From a checkpoint of a small image classifier: norm layernorm, trained on retinal OCT scans (Kermany 2017).
Rows from block 8 of a small image classifier, named by matrix and row number. Rows with one number belong to one neuron. Each number is 128 + 24 x the weight over its row's rms, rounded and kept within 0 to 255. All counts start at 0. Numbers have three digits each.
Before each neuron's rows are labels from the 100 images, of 14976, where the neuron reaches its highest value: "patch colour" is the nearest of a few named colours to the mean colour under the peak; "strongest on" is what is common among them. Only what is clearly more common there than usual is listed. The data: retinal OCT scans (Kermany 2017).
# fc1: MLP up (model.blocks.8.mlp.fc1.weight, 768x192), inputs 96-191
# fc2: MLP down (model.blocks.8.mlp.fc2.weight, 192x768, transposed), outputs 96-191

patch colour: grey
strongest on: finding: drusen
fc1.699:156157124127151144113154139186167120101117118135143154114127172104105136107107154151132108113148142116126130099155061136143107144116116116116137146170099120128127107069166153133133128135117149108096157144124138122130142097140106101121125175113167105104109102076088161155129090074135124133
fc2.699:120158167118149130121107150173155115149137132140094147159141173109127139109107130148152101164138159171159094118117099157154114150144102137136102175150069110147115123097126115140118172097136127122101122155087125132127116115132098133093090139081122117088122110095094134151125119113142149128

patch colour: white
strongest on: finding: diabetic macular edema
fc1.738:125118119141151139121099145153163144099146100103112139137163164142162169131118155077112105102138141090134101085122099165116127110180157122115147150136101128140145097100130137118118131110148079124125099110120146152123141111134146109123139119086156094132154109159158111115104112085143103146
fc2.738:114121145124148172155109153163141120183116119132122073137069165104125155107132091132134109138129147118125101137102130151129102140159143106113120140153123127121115146172102135115155127094122129150177136125132143125104137170179108122175112170139143121147139140109122129174157147091146145167

patch colour: white
strongest on: finding: choroidal neovascularization
fc1.144:105118122087107101084102109175096089116117120150135139128102120101118119107101144111125093082112073147127107137159139160083153124168094117137116117160089083128141117107140173096108170076162150103113116148135101137097141076122101127129161125132138132138185120132133118142167164099118106157
fc2.144:125130116123091122083107160148148114140133119131133136128084149084184140127110127129128156121195134110160109087141145143103121172172141085142177108135112105148146103125115137126144155136129105129137112109101113165143174126096124142123133119149180111127118086114092145176165120130094115120

patch colour: grey
strongest on: finding: diabetic macular edema
fc1.49:142129138122118124102122099143163105119167168169102148123140167145117131111131162121133144104103095138151132122119096147125155128144123114184122156160086095118118161103177131086156121132137134141054110133096162125156131067101122134110110090091177124101153103147125101160119120125137112127
fc2.49:134134079118159122118122098132153160112145100084119135102136138138119149114157094174117109142100105139170138151083100146138171119128137178099114126153107131111101158159112123114149098117119119153157120136105149086129122140151114142145131162104081141104142126143125137148170094074140152159

patch colour: grey
strongest on: finding: diabetic macular edema
fc1.726:157167160134125089085101112108146127094159152150110151112119107158155103162110175133153146091111130164142133086151139167120140085125158130178138108156111151123136122068190153108111151109129158143060086095086101093098099047137133121121156124137145139122154103151102125142120130112109093136
fc2.726:155133107132183153106109131136134174103155137070135077104085097118115139123185094168100130120120118103142113159106130130107120140155159132126165071094106134115144130171110135172157116077134142158169125109122149106110137153159120139165150133135135125105136116125110110174159111094130147140

patch colour: grey
strongest on: finding: choroidal neovascularization
fc1.676:122116140088130152158133144162153135111150125148131186142111107148181132141115148108143138119128126125087116104169101140142127100156078117147162161172086126171093115073156156089147156147146109154118137117128106166105108122166130168112130098071132107089152113130060113130103106120108152089
fc2.676:116143124154122189131096139112114124173089099139089115111128105144114139173139113065095150152093152111126133157154147088143142154134142130132137121107139138131160113109070103126120153130132116142144127121118113149114112155144101135112138089160149159135079162141142114094110193170164153125

patch colour: grey
strongest on: finding: diabetic macular edema
fc1.322:110106155117150101125123110114101144126164136121124185157092149178140133151094138120093136166147169114123145136136165110139104128135119103151106151143076085148127154142146118122102143159114147112087089112107092122117101137124156187134089160108130092102169097118134090130158109122118109079
fc2.322:169151116084150152180124194150144167131109124148115100102102112101141096157138102162130128111152095120157150141074139113094080149135168127149105150111115106101146131151141169134087106133124154141121132113116111118106145141153158147155142110155112120139141169141126141118134095101106145174

patch colour: grey
strongest on: finding: diabetic macular edema
fc1.740:122126159111114122156087157116172100148142160131127180111100159129165125140101113154098130138122089159095128145119121136155111141098104092150118097124140161107122118149143112131139119144116100132085145097136120108135117129135121116094169084126136087103114087139146097093092093099089098123
fc2.740:127130135101142109154160140155118124087135153094158107142127154121136147108139130149132154055143080101111096134156146145104114126167139169144144155124139130124122079133116145142102169139136111121136092092086112130137098138096135125113112126121122126128164160144093111153114103135101166173

patch colour: white
strongest on: finding: choroidal neovascularization
fc1.592:110122128150098137161124125156139093135114136108113174169147131098177125105161134121157109117180153099133106112174145130145126152119125108133158129106104092148107126102131158117123164091158115093146099099082157127117168120176100127093125096102139124115135157131123126134122091128132112096
fc2.592:150144111079184149101128152138147177106132135125143085110070156136084128125121086164129075107124110113130130164137115143122155114078114110123103141109113126130133183145109159098138140109146145174132161156142151089178084135122113088137151158135122122113126167120116170114154125097114161127

patch colour: grey
strongest on: finding: choroidal neovascularization
fc1.632:139139115102124139148129153149150135152164156131116157105154153178112157155094141131126101105134142163129151065164096130133140131143110149144169163119149123148107090070153110107148167133094118158133166085132141136099155124154102132131135136080150087129122094132127127133164140110114120117
fc2.632:111128094161099162087110110106043098163132107120141149163127145104139107130091133099147118172142152199166109138160189085184131093137129105139082113141090137113102124139155123136171118131145117148120133124134130097114115121119115120131103126137156114121095075135139106177132140116132106119

patch colour: grey
strongest on: finding: diabetic macular edema
fc1.392:132138149104100097161147115102142118101150154148127173102124109138145128126101179140158133068110122141099118094104147154118173092107156142127144117110130085153116108124137139101107120115174142120098108135154145134115105089117141148120157111108165128173171100162139109150096120155092154109
fc2.392:101161132153143133110110148147094122146163103101123122145096140166104135159165118111109100152143146171102077166146100086130111132111077127127136124136107160102143145140125137159158146093155104144123105128112162101152121128139067125115130143167121096122121142114106131135119192098173144137

patch colour: grey
strongest on: finding: choroidal neovascularization
fc1.434:126147149108112137162138101102138124140162101112094185105137131139168115143107193089162147155095127140129109085133121161108133129126149112147150164167133114117117087114118182085124153117168138135104091150104130152106149049112112140108130103114105116111125149146108107114116128158159111113
fc2.434:128174109163164164111117123168127163160130093147113148102098138133104139137126133137135101154154132146174131127111131116138140127102123117129132138141072135123163159108172164122165144106121117101106139126105148087134132113165092081115140137156128099092139141063115179126159116067153125135

patch colour: grey
strongest on: finding: choroidal neovascularization; finding: diabetic macular edema
fc1.198:158110114123095125104124176105158110112109139120112162161150098169150133148148155154166105129099110127088103149156093132093155095124129144108111105162153123117120093134158158100086140097114091105123141142119083159152145102171141163090111117094154149132187135136124097135129145117111119163
fc2.198:104141110140129132129132180112115132155128135140148133164090109143142126140140098116112142113127140091135160126124188101136155124205093084155136087125108156132128120165129132136145133101102120167176119111078129141100111154107138105151134124166121125165078150098143176151172135145165158128