Weights of a small image classifier.
Model: 32-pixel images, arch vit, moe top_k.
Training: adamw at rate 0.0018, 14500 steps, held-out accuracy 90%.
Data: trained on retinal OCT scans (Kermany 2017), 49215 training examples, 28.3 epochs.
Rows from block 10 of a small image classifier, named by matrix and row number. Rows with one number belong to one neuron. Each number is 128 + 32 x the weight over its row's rms, rounded and kept within 0 to 255. All counts start at 0. Numbers have three digits each.
Before each neuron's rows are labels from the 100 images, of 14976, where the neuron reaches its highest value: "responds to" is what is common among them; "colour at peak" is the nearest of a few named colours to the mean colour under the peak. Only what is clearly more common there than usual is listed. The data: retinal OCT scans (Kermany 2017). In brackets: how many of the 100.
# fc1: MLP up (model.blocks.10.mlp.fc1.weight, 768x192), inputs 0-191
# fc2: MLP down (model.blocks.10.mlp.fc2.weight, 192x768, transposed), outputs 0-191

responds to: finding: normal (100)
colour at peak: grey (92)
fc1.445:061146097199151150147108085077118146085148214136162131169161124123084187090113056169168203095146116092128090114143150090073149137177141133163121153112171165072153115088093119123083171153119128100082139133124093110120141124097096119086182142120118125181111196149127107094116118099147099117136110123101055109095099138176176170127110205186143123134164064112134144140174121158138119099150098080178150109129095123138101141184186181144096129168146120139114110143141120145130102145092164111138092152171084134061215136140131137117097133119113141106143113081149166084141095109136117135
fc2.445:108098108125212103171144157155148079105054094082153120150169086145109138064114195124149105112161095099093158139128158178161141156148135142137127158166150167134068095095134142095159164152189167103115155124092151167183125135080103075134185099099152172147084150142139163117116116110176121179151108179090126102112144138103114095082159152076154170126100110126147123094157154095119128100117075071141120088173146164094149077171171163160116152112161122075137097119161138165138130119106104123080104105154107154061152092154188136105073168081079176143126125123133143060154100162098094091

responds to: finding: drusen (57)
colour at peak: grey (88)
fc1.281:149212126142106165117150111126131103060140080139126136086186131140155106125179109152076077124166157119084117201157105114126085129101161120097107162162177223147079102122151108149129159111088127128149154157131184102132156165083145134119103097064096139096129116105134079096060154128183112155118083106146131058145161144115122141151091161118185105183090147090105110080118123157153147131171156076122185132099159104068118132098177081143107120074185121144185103180104073139093094150123134112138133142168113134171108140087149125124108080138114133181149094138169157085152148155077105097
fc2.281:147139123107134101109177104149151132142178098111076129145098130157165075123104140109096110115063180126153164108121078103144146155107096107108117096131157158146151135099161101185145136091120124168127133114123167138083082139166135114127143125153162113135186072127159108121132136104074168088107167103213137187123157116151139104194147111154055178138144162128132101120053185130154157204182157165115144096120118124164132109078089100101091155113119128167142096096173154094164114145115116072085131133102159074146140083181092125105101117128164066093130094075062193178137142076186084123

responds to: finding: drusen (58)
colour at peak: grey (95)
fc1.192:161197086149154152164168118127122122061123071122155139100179146147152115088154140165086090046149171154149131165172089123116128100095176132112103138158169204144088102129130115147161194122084142107137142133126194124127105175079172132083125101079170082095112119100161104117066190095113108184100108121144139078143146193142117129165102155146109122192115139124128078103124197124155151148147165077147172112104143092053107152152132088165100203103138116114187112144091092140098146142105128097123161144153113167109105116103093174096074081108111135129117112109152146076173162145128127101
fc2.192:121172130122165074088170091119116157127193137092106143124124161160132086121107108118091132064095186160130157113171088096129131148104097116152135115122141179122153142111166123166160187093110119130149136116139164158083126104112142129090114129129159104145173107093137114100122166116111138099133142124181146128115167119175096098165160142171063201152161161128113080157062202136169158196195126137129156101134113146158112134074107106139125171134135147161141081080187119100161123169150138084042139131071103128137164049155083127090096110105119087101117076072062185135081163100162098147

responds to: finding: choroidal neovascularization (70)
colour at peak: grey (88)
fc1.731:084095085142110104178140085128110120122110144104131202198124130101127101097082137134150105156154144171097149127102114067133202147134135165138142095135136156129112090128150101172133074071141115150136135124169110175125074146149139075091149135110122159119120106115115122204070124179083097129188117181114094150080142173170146096134183130139131158098111099121120107092132187119100157081101129155120100051139140203145102073123137158106078173173081106119132155139186163103116104150131152136042115097097081104119121063152147113102138152142124076135197128095101167135159152060122118074
fc2.731:088151110128164128126126117118209126097125109125143147139128088115228112157166126140126110155160129127129169072143092093101112163106122100182145104102095178135137120117177107161150176169040198088138156061122108119063114134121183125116140105089123092150162091115161101083162060074136134095119110100189181163115116145125174171154069105122138129174105139102099142155100105123135089227128178114178116133160149132124135136145169144038111144132085077194152104113118122123180150090098120128148138139153141077124171146159127085123128148126143108107095100059131127153142085114149110131

responds to: finding: drusen (52)
colour at peak: grey (94)
fc1.319:107142105141145118102104055111097181163167155121143104137097176150133095116079158088166114069120127173161158109176087130126163160182130098171153096123065138101159162198137109075176183138115104105190098104157119115077120099081142123091089072152125059145145087086150211116159164097105074157110167118164136114152107109177091071148112110177081124165117137157131104170069187127120140151130135137157111137151132134146092164091092136130161132182138125113158104090128138143183139177114132075120200107123100150098170113173103102151101174133142140102097108101093181124108113137179143168
fc2.319:184177147116067167106164106136138120149181096145121116079114105120199082161198133131070078135125166142117093120137069144083149096098153117087088110143179164146152115143156138189146100079097096103171133103139185142121094159140136134095069114138116093061167085078106123113157184120094146068115150117160174111162184126110101118175140109146081150176098163150148094144116160125172165195124166181144159157087145126113108128077117043112101130061139175122164141155132085096092153131155135135106117103171154136148078104107092139118115082136157107114105112153155138122170186153083125146

responds to: finding: drusen (33)
colour at peak: grey (61)
fc1.295:136182125150112160101128088125136089051122077121103161084182140124131122110150122157099078124150156106088132195159112103139092142101159124091136173171164215153079110142128098138128158108093145157143135148116162104132137183078139149133129070080103141125120110123129085115044139149182108157126076116138132076136157162128130132154089152137194118165071144080104112085102116143135126115175156057125190103093164107063141156095180083134133130084183110168214118190094079126096100142101175114131170140144101160165106136112176112137110105118128130192165123109167145088145124144075114100
fc2.295:147115117118121118114158104134123140154163092114070117166100154131151111124067150078115109132046171152168169130131085088149131177126104097083131107114115139147163128108131097162145115104124093173120128119113156144080097146168134103143129125162144114160182073138158126136120130131086167089117177109210107167131128122167145094201149112164068187125122153120123107112046182132123134185182156167101124096110120125156141127083083126114102140131118112157149122109186169102171121142117123075075156125074149086163153079194100111125119137158161076111144118064058202184138131058197093132

responds to: finding: drusen (45)
colour at peak: grey (89)
fc1.116:159196105164107169118155080131123082065159066144095157104164121137139129122131139147084057120148207111130114199148106108126116136085158126042114158165191210142081112109142097160144150113078179152127143148116178109137111176074159136118134103088134136123136132131136089106035143129156117164126082119139127088127148153121126120164091153150155131187096140095117103080110148125131139118181171079117182095118141101079126154115137073117114136098176114165218112171103088114123117145063165091117167148131112157171122116115146122124095099114149113173158106093137174115186143136102096080
fc2.116:137134111106159098122172111123123149161156107121096114176120158151137092113066156102119119085070174154184177132142097087144135163121109103118132105097131141135155118096134108160164169127125111166124145127126159141083112110162143092128139140147172117150177078134175132126135147111097157094105172123204117150114131122172127075182162109162061205131144144131127107140048194129135149176178131132102122093124121108159125123099074137134083162148129119146123094096189149118177129161120116075056152135077137079148164065188092112098083130149152106101111101077044194175118134075215095135

responds to: finding: drusen (34)
colour at peak: grey (100)
fc1.497:076121089139096108139191069151128174157150182139153146105146103155085115096141146092150097134147170128089099144124136089102165179158122185097072125103079066080110133115142074169126154117110126095132094154106138122131058182156104106116103156098132104125149221121087140123111156110081091153164160146102143161079156148160149156055171155146087192125126101135130168190138174093159125087121100122148083108150106107191083179104063126108111163143063156108150093063123142125108135179129153125157090130121123168121111066097150088101178113159143075137113115082084093124139127096131126099
fc2.497:092115125155165096159121150187162123152090089124109098159168102117080154132141129118201139128150084083101174116104199156107121131169068125168121150131114128160090144110157085112194173162172160126160163173095091088158147114120120109124160153094131189136109130150161181071156114120191097140102136103130158104058143096123099127078138079044205134126118090134072188083145111131117102088092089124136134184169168105097134093168153184083119054099136145127135139140133112193164106137121101143184124115107103094090141113194130106116118131103123156176119145145090126136147089110072149118

responds to: finding: choroidal neovascularization (72)
colour at peak: grey (79)
fc1.113:057161056213149083127142091105075117078162138117138131143127115113112114065103101126134109088156163113136123100161107115140153135168125152132151101121089105123099190144107122094131160136157107079153174131149087142170134137131080107102095118119157140198154139106141165125084136159113112118086162170105070081106066128163136074115164157132110189133167119137122119155136182132141114057159131094109130078170130178067139118177152122173208126183153115161118126080181131142125168107173111089106089175123127188131144046181107117137119161092184134131172085114107165124116092135144111077
fc2.113:154141127120124136149136158120170132155164140172183103126086098201189092155155144108148121098139155155159122107125103128080186084089167103130089091111078125121129149099137134176147132157067088092152159124168153116123088147156186114074109142087149088135149111067118159142162165113124144097062108117168085172159107126121105110159144095124046184153151177185161140134094172092148125151131177209136087110109154122200149122144070124087121154133090110134121115070117119125150155126122078096077128136144166111132083080100080177067084081148151117080112078137123120149161128147192164107

responds to: finding: diabetic macular edema (40)
colour at peak: grey (51)
fc1.633:130106080134118096145132135088101109112123098073088134100145188113097134124162155106114123071086169162152122112167096149151160150175094191134080119182054144141165148179121129098130125123127143135155123125107145153128146176127142084130111169098125105202111137101060132152142161198099141109197184180092092087116112130170120118133175146144112172100095118166157104132110167088155106092148065136110086056131145181089158107119135168173148117153066052128155122080188148120112165119171145102055128141056122158093165102119093127101133102121133132106179143123097157077130106084079112127
fc2.633:143079210104120139140091129132118147134080121153056094142103123104127150165130146144126157147092104107196114136098125081192059116110101148122166094081085071106170114138088112124104117121115077212094135118136118153098147122164143161161119092179130135103099060201149123163092110163124190105147125156138118168131096119125152125143111096140175098098146193073090158149101079117096100124123147111093089128136110110170151147089115107069116118177077138123120173148084132107131160088135146150147194162109150077174105175176111094169165173156148161167145205104145110161124138099188150159

responds to: finding: drusen (58)
colour at peak: grey (95)
fc1.37:104099101128143110146173055155125162139146147150064108172126133160123126108079183133144108120041168130189134087133136082197154150158050127143161080117101103165152159106110128139134147118153112194121135129107122127101142105145116124142138134156120158187145115185175153104157130086063149113160168117140154150099172121213149114103150097131142131078138148103111145115081144146129140114177144107111124103101097128142122115096090126101098118168105127152099102092187143146156107173095128081119166156109168101149187124162090084115124178138186092105093120039070208160155096044150126155
fc2.37:116161099119152136130155143103175143079118089161129080165133067186196065150150145132106136134124164163170116128103102085147155131062117133081095103133098144117147151074140107186155171125083189140155185151179122136112072166164145110083124165116169112120149138155084099130146122092103152112057160141171131151108121159172166103168116125145098162196156181091132158054102151134166134184147177187131102131148095112171105142159101118100086181123068099164106098081117095117126157123141088091101089167120166110154113103132071126060086092110150114079144085088094123164136125113121126096

responds to: finding: choroidal neovascularization (81)
colour at peak: grey (98)
fc1.209:152087080174093103131093127137086162136076165069142114104152103160125168075113163060125083082125146137168159099093158098121171150152152095174140101180103077171129139124168174121170113071129133088170114087068104144156145103118064121157126145158138140103140173075113087161144152099121105141171102197101061070116113091164122085075174122119126117187130152109154114148121139167129150146187088095135154148144086132112081085135099108122122103088105121157161089105111129122161174093110119118070097126168102118081143092178093142128167114099182104114173112130112090085180075157125082082
fc2.209:127112128087110133181151179156108145166118138154147099083152163118156118190161122128170147154089140071158111168092185085145148041149109144148115118096193124087110123156141161093081081162143137146110098113143130082118162138177102137089111155130124079052138127112126158119177109104088136106108150091100195140098110116122148185087169197110118103087101146113154153135155098151118134122079127125144090182138097136067117128187147115141101126061082073085129099136107208164115175095201108182122117117143133132156102137093074100166180151179115112096074131163148150132157134108072149146

responds to: finding: drusen (58)
colour at peak: grey (80)
fc1.476:136201129160101162116135090135136073062150097124133166074167136125133126117171119139088086119157149124086102209185109115137104127108155121098109165155167227152101103128135115154126167108082120112141149126133178106134138178078139139097105087063107124109129129104130085097047157136177106130134076116141132059167169150121120149148103172133176113179090163098098087089128135143139130136181166053133195128100150115058119139106178091136133128077188129151201116191111083132099112130114158132128154146157121139153101138096158118122115084131129126174162105110158159066158138135080101092
fc2.476:160132113102139111112180112147136139145177099111082121152092132156169080123105150102095102108061173133159163110124076102135135152113111106101119112135149166146154131105149104177146134109130115163128131113115184149077085140158137103123140118152158109138181068120164110130142139092067168091100186103212138183137162112155138097199149124164051186139141159131136099119046186133157159210177160171120129101106126117161129107088091109107083158113113126153142102104164149103157126142125113084082131122097149070136126083176087125105088118130158077084131096083067205176146145079191104129

responds to: finding: diabetic macular edema (63)
colour at peak: grey (66)
fc1.32:098177128079117136136144139136141141051158110114086163151195139128169160123184108120089140133150183161124104116131086113147144079090116199104073110167112134125136175069128162187146109150153180153146155138089162192186097187095127113116136137103166110085088147106091115187125159129088186216169167121102150085122168130134185140062163133118107137164167159123141104171128178148168122134114101140131106097158059178142134132146155158146081194109093110112140147092163155087105155113174172095109107151091116125104102099106120138106120086060129092128168116107125141159115095099094107083
fc2.32:180092172059179123154147145182122145156049101076144121091114108075136075113122166112121128096099110095132142128091170151107087103129115174141095151144145084142096102141145142088155096086198107134140131171119162191171160090084108088148113119131175146055097093142175137152135165194173150104122141153096178123095143112139073105095183127071161094090121148154111123155171111089136156079106083120089089146159106085104150084118089082163118105115142126075138138120137157133131156106183088160132109135138157083134091152176101186156134131137070190143139179180135099094126183139151149116

responds to: finding: normal (100)
colour at peak: grey (92)
fc1.427:080164103194148137129125070085136133103191205143149127155173103125069191100095063130160164077159126122116099125145139112082159141157142126154109169124172155076145125071078113153103163144093117112073152150128106119136143118079093094080183122103122145208093198145128114101095125112160113125144094129095057105087122128150157157138106211196138136141177068121122147134169138140143127083141105096153172102131118136169113136169168157125111128157162135152141131119151103147154107142092192099129093140179076154063206123124132146104082135109114144130139102065158163087145095132106146116
fc2.427:107075102126183104197150154151150091097036086092141114170168083131108139071116199130143123140137098084132160133107175145188137162136108161145128141160134148138078089086142141089153147141191190120099157126084143187181104152104101082132183117106155186151110157176146152120110087103142131179139122191103123108093131148125149118078170136069170175117099114107157143073166140092094114086134088070139104086181117155082147083164159153147104153123137111100117097119160164170141147091111095113076097128142126142083155095178172119101109170095109148141152148102120137090157099143108076087

responds to: finding: diabetic macular edema (49)
colour at peak: grey (59)
fc1.636:143168100165123124161130161164109098159086143141102183158194146131089080174148100123133128077123166180146169104092115126126136165113145158113133097144151144170174100178114143097154090107120122063105134108089157114134114127114078113176103149150103174143191099114113161176141187101104076145121085110138103159150148135127159062083089148172122152102131122122108139175110139087123159134094128173158139104184089174107116084110156167188105162135063165094101082106135105060083195116110135141155070171074163164156180126108181093134096104120105113121207116167152130104069075094111107119
fc2.636:164138106078110122093129130103109156067150142091116161141126181131177169081175108155098109180107160120122144186099079099198089165138096131144127107124110185163114122148095149152073135131146154186074086141152133139150104151173118100160130097107110131113091116129107091144109125141104216158157182141148126227131146184151181153154095180120112138067118159100115147110082120182117095207148115155126085094094140089061102124163139146136077129082108074110167130096108144110107118069136127137165112119134168071142119112075094155174147122159096089185166132129124142154089139074118122166

responds to: finding: drusen (46)
colour at peak: grey (79)
fc1.157:129185124142127142139126058086106128057142153077124145092146168124140156102170094130116135114153185160128058174212083115111151136122156128126117147141091169122137104138102118136103156123069102084126143102181178123136170164087156172085076091094121104108115135077110108154048190160135094116132077136135127042186135138145140159142114175187141122189179207115118116144120141118156124120191175091107121124106118122050092130112139109148150169107167157171136152160126110105081128154141126118122148216126107177156110117077110143120146072130132144100171121120156127092122156139102075101
fc2.157:199129096094161132147169111140090144142144077127075123100104157114169095112100174116096060065094143147158189106147085121135114129139134134110145125147153170159111112150131119129188142095138081176145124126109205181092101128109165096122151100115150110123143066109180129133127166103104163143101194137171175165146181154150078041188139099164050179120102147154121100150054164097132165158135154147093122113106181091110144122099084095133095143086130143096187129124126112129161163117139140127076181107099116100131102093154087139123061103145138129158100129103096188145161159131179182138

responds to: finding: choroidal neovascularization (62)
colour at peak: grey (54)
fc1.184:074083140172107101138158110087150096125116092106094115115117107146086104094178142141176089118131189106166115152134120129164174088182086144098159129147125118143129137108087170144133125146186137065120078129145149180096085175115136092172151172104097127088119137114081092112062172135129155151109082153107101081084140154139161087128146164080083134149089114131104104155095109139165091071151161089090166066092166158149069109151136145137181152125163125126139172139164156098096156180179082162097141087134071169150167062184097160119122158077167098083181126149167140109136178078120130145
fc2.184:156126141126124129092178165146166080108152143193083123127098180106163091094090199152140060137145160093153104185091101153132053085120103125095112111082108118141107120122161117156127089120107083168122144125145115150166155138158148152119146088141167106201155054169174153131086138146135180057111072164151146114151111116119128147149111118069095122070144155154108106122075090111115122158133120087125092144185079123174202104089141170087099099119143151128069108127142131122197098090135136149154122148169147075143135230103151152129151137157139161136088119124094132149090111075168159151

responds to: finding: drusen (60)
colour at peak: grey (92)
fc1.324:140210115152119160134155101123116110085153110128145144089168143151149128116185107154084096096165144120107077206170096108133099114090158119113101150133180215134103100116133117166131179122081137102140159132147185116141162151089160143084089110057117111084114134108130091108050183109148093138113067116140138042172155150129124164141109166138167117202108170103108082088152146152147133141170163062147185130104121112033101134119156091148114153086175133129167103182094081129081101138112133117135127165152119144141105130080119139112088080122113126128131084126165155076149159146095084100
fc2.324:155147138099151093110173105140143145129181100098096125114094129155170065136129127108089114088089174136142170084135073105142130136095109110130130111140147168142156140108175103177160152092121122144153136107134173160071086117142149114110131122141167108114178080106156104120129147098075167090093173107217154183129163112152118089196143104162054182153160172130131096135057192128169171220178160167107131106126126129163124120072099087107107162111114139160142087093153131093151139145150114085077129123093143093131121072171071140097096096123149084093121085092079169162118174104186110135

responds to: finding: drusen (36)
colour at peak: grey (78)
fc1.759:137162152125172107128153126121138113079097129089104148101184131159152101106158118116096117097156220158090119134173102116181135128131126184103119149190139164121080171078121145158145139045126185123153147115146152161197168134071113132095105094098142147103124166113101096152063168155146142143141102163125137082144168167115128073107117141138131197165152186112141116124107207130176163102161135087049119076142127181066133102131151111138155177099161130152118102073146086069096144155153102093066117160137130166128114027083118128106115086096141130141131093138132121146108132160099106103
fc2.759:141156115049171123148185096157091133182151124138137113146169164128086141154080154122106117051099132137189108127128104125164109124123115108171103111096143087118133072109160122130177193180111110148141172164160165130098083105130158142140159178125186144120120122153162155107151132153119160124125157083168159127060130096154069099131197092114095179133148087184122117155123183088132165171172101114133096128171132092147133113108082153130119141152109155103111114069170108163205161142123124072074144174087113077141159073170098112073102127123101143103084111090062147095090148117194113103

responds to: finding: choroidal neovascularization (79)
colour at peak: grey (58)
fc1.174:108186093196139136135141104114090146103160156074091160120169091131102156072126134092163179140154215181152149108214126113101155123097123136115112147169102182098122152076149163099174146096153116110104108116108127207120090205076122158119153119133133118145104202139092169148120154108101126175191130179077103062137126147137112140094114184159114188132101115135114138169144138107170124075150082158095125126137143167073161169174114083153159137130087082143143082105163097078123186132125156111110087103149128161120106103103118155138181095102090152091158120104137165132173157131159143099
fc2.174:112087155110089127154140161142176124119130123129130164137108146090132171110225097106111160193096143116086132147095108090143095131159112158191133142162114109163160133096124104152076111140125142090101170080149123069138085140176058089168104123129083145113109149120135071137131055132126153128107143058140098148096122140124202224120114144127154183121135052077160152109175120166148122135130096117149146123156121066120102099125150180093138142100109082193097157123130129161116083126153125117161090114144162076112160099168092113110177085164147138121144153157152147109161103065032101134

responds to: finding: drusen (51)
colour at peak: grey (91)
fc1.729:163211122132104173126151118132134104067149072143132141085170130135153112133171111146074069112163157117095130197157102124115093114095171115106090164153177224144070099123152100147140165121073128117159147162130191104129147169072154123123110101067106127100120109103125078099062153132175119169117078105148139060141163138122101133173094160126164112178096131097120096088126138155155152141155162076120191124104162105065120147097164084144109131080190113148193112167092080144094104150109136118134145137165109131174099138091142148109106075129110132173147103129173142070153151150083121091
fc2.729:137140114124154090105179100143140128139169096107081121152111129159159073121093148106102111108074191135158165116125078102138146164110094109101125104137149164142146134089152102188152145082123129159125143124128164153091088136146132111123137109141164116153178081121159116126121150107087167085114155122201136164125156118151133096182146126158061193143143164129132106121049197125157148194184155170113139085120114145166130109085086102108096166119128135169148098089197148086165112152107115064064137137094151091139145063183102123097092128112158076096137094071053197174132131075179089120

responds to: finding: diabetic macular edema (40)
colour at peak: grey (53)
fc1.560:099130071137145082141081110100109124167081095117135134184127103132134165096142091148113174080112181087117111185106095165117176156122171187068121154104105070087176125158107136156137124103078145080097158167140126168144087167171079168094161100110110091106181191093099108112072113143070093199135086123097072104091133179093075129104152166129110196144126119127158120120115164117168155114172066097107098147171163129075170103168107143129102137163092170089101080157105151149092149159113128095073148111133124097162106156123092130148095156126160164167118110068125107151150113110116155094
fc2.560:135146130140140146105151115134154162131095062157082106132136108123176067123204121133159129169121103107164137122145073115102131129154087159114109103119087124149157126151102067191120124088096114119140175082179150119066122170149142120113102071147099119124154098133152171079091123102141140098075175091170195149159137156130134166128074126114136119146110171074054165073116112144145101145132176178142130213108147136147090138125097101020120124083080152154160121147082108117136117142174104129199123106139167096154086173116081120105163163155153138112132102120180187150194154084134121157

responds to: finding: drusen (26)
colour at peak: grey (81)
fc1.144:166153152079118157120152079076120087143086108105089175183161195100161101156140125121120131096113083173124173106134146081185115108167104141132112108168087134146139174101087135161187147104093170093108164134109107159120110133158162172138098143174189091167094152138143106175147149119138115133100178185090147104101095140123117155127085172174147194168171109157150144114098104063116097109139116160183141090131176127156114158108150140165098095156156090104099152149136199116156100167172161094140073126170081196157143078079143103084099110086140090141120093079122108169068099089146112122
fc2.144:151110151133144147170112091124089108087121135167106083178127164124155142143137154109160060164082140210206122173149149184145149122150117135140182117096140191072103139153171138111165115112066137089180152141130145103111132170123145183062113141074084126135134123129149140157116109116144127106150145121105182108151105185142110116138084140170103067114088148165145149155082088115073104092116157112140128104166136119135075104108123071117119072130125170128132133142144110131084176158120102153105157178116156122175116089094119005099106119086087136158076163104137151155181146135107190192

responds to: finding: diabetic macular edema (31)
colour at peak: grey (69)
fc1.702:171180156143153111113180085127127115067114184115092181107175107170120140154184097149107094107132237161114079152163134165154153135120105135139079109146170138114121156084112125143084137121072145125153182118173158149127125100130139103155112146104108154081155172118120103148079126173147143106145138205109102128111190124086125100123139180163121184156187148136148133117118202134146129062136120084124175063131117138134113104128136096130108140123111116195126103112159105084072161149102130141060131139117148191141081069070130099075140053114151107144159126164168145144084131110101096072
fc2.702:120149126083172136147161123163118117165117111147162038159184126117122102161084163124125110070150106118156136141135152124155058131096075065139138106122121086128088115110165094122227155148124151152158206174149146110117118079091162142166126137085179178130133108189210120084104126146147171128122102114184118123076128092121085089120168112057194148159126095137101179122147141089129127138145119117093076166201137108100147107119064136110130116136152146115131112100144095163224130147084110066100133174132120090157144105173118125101102167145117142153083122104103127115102130114154160089

responds to: finding: choroidal neovascularization (63)
colour at peak: grey (83)
fc1.22:156106127131146149131154130153144101138140087146097119133118184126151163132095163145148129058148163096178137163095132092130181098169135156166069149172172166090153121120147121174141122127167077100101163153070169126116115093099177098110095151159091158103102170139099182160149111084160119098151175189066093146104147135106131127174182093145159158126083190149183082107136172114096135130185069107170090117123170125116141159135159166200101103153133128141138070175130136145171135099169132115081137120136073185094132081099161135070140144165123076141200174119179092103096117129089141165
fc2.22:137121156161137158191176159185078108146146126136138132145130134078118119126152157156129131137133142106150139194080136107115157116112077166111199104072207175107150126118113140151081135126113139183118097145151129053140128088177120092104121143112185093133132124171155108122161100102103136118094158134082133133118152090110115146109155163056119130131177084105133208083126100148125115103089151112087122171154053099107061136155112196054098109133200150117111062116170114185132095093107099134156124143155143069134119139178119103182112166157166112089088089127115113126080182096121173154

responds to: finding: drusen (60)
colour at peak: grey (93)
fc1.610:093103096136149120152164054152129161138130132168060105164147120160126124110089186140135094123049161139186130096118140081201147159141043129121171078117117098159156155105117119156141163118150135194107142139106127126109135112143114126144153131154131159183152118198174149107143116076071154125159160109140158147087180129208160126102139092119146127099127163096098149098082140157127122107171161117124121120122087116149106117102093117099096122175103138141105103101170140149148115167083128084121171161106164102149188127164111079113113186126189086100093114037083198159168100054147107140
fc2.610:109150094118156137131145155094170157077100088163139082163119067189199072149149134136116144135131153163174121135095115077134140119064124133096109117140090132110147144080136115171162171135093198133157184165174108140113080167157151116079117170111167104117134140151083094146148123098091150125057165137163135146111108156182168105173112130151107156193162181086135170066111142140164129182135187185138084139140085115154107150169110128110079182141062091160111103081098096122114161115154087105108079165104163111143096112120073139058082087099133129080147098098099115162134111117127146105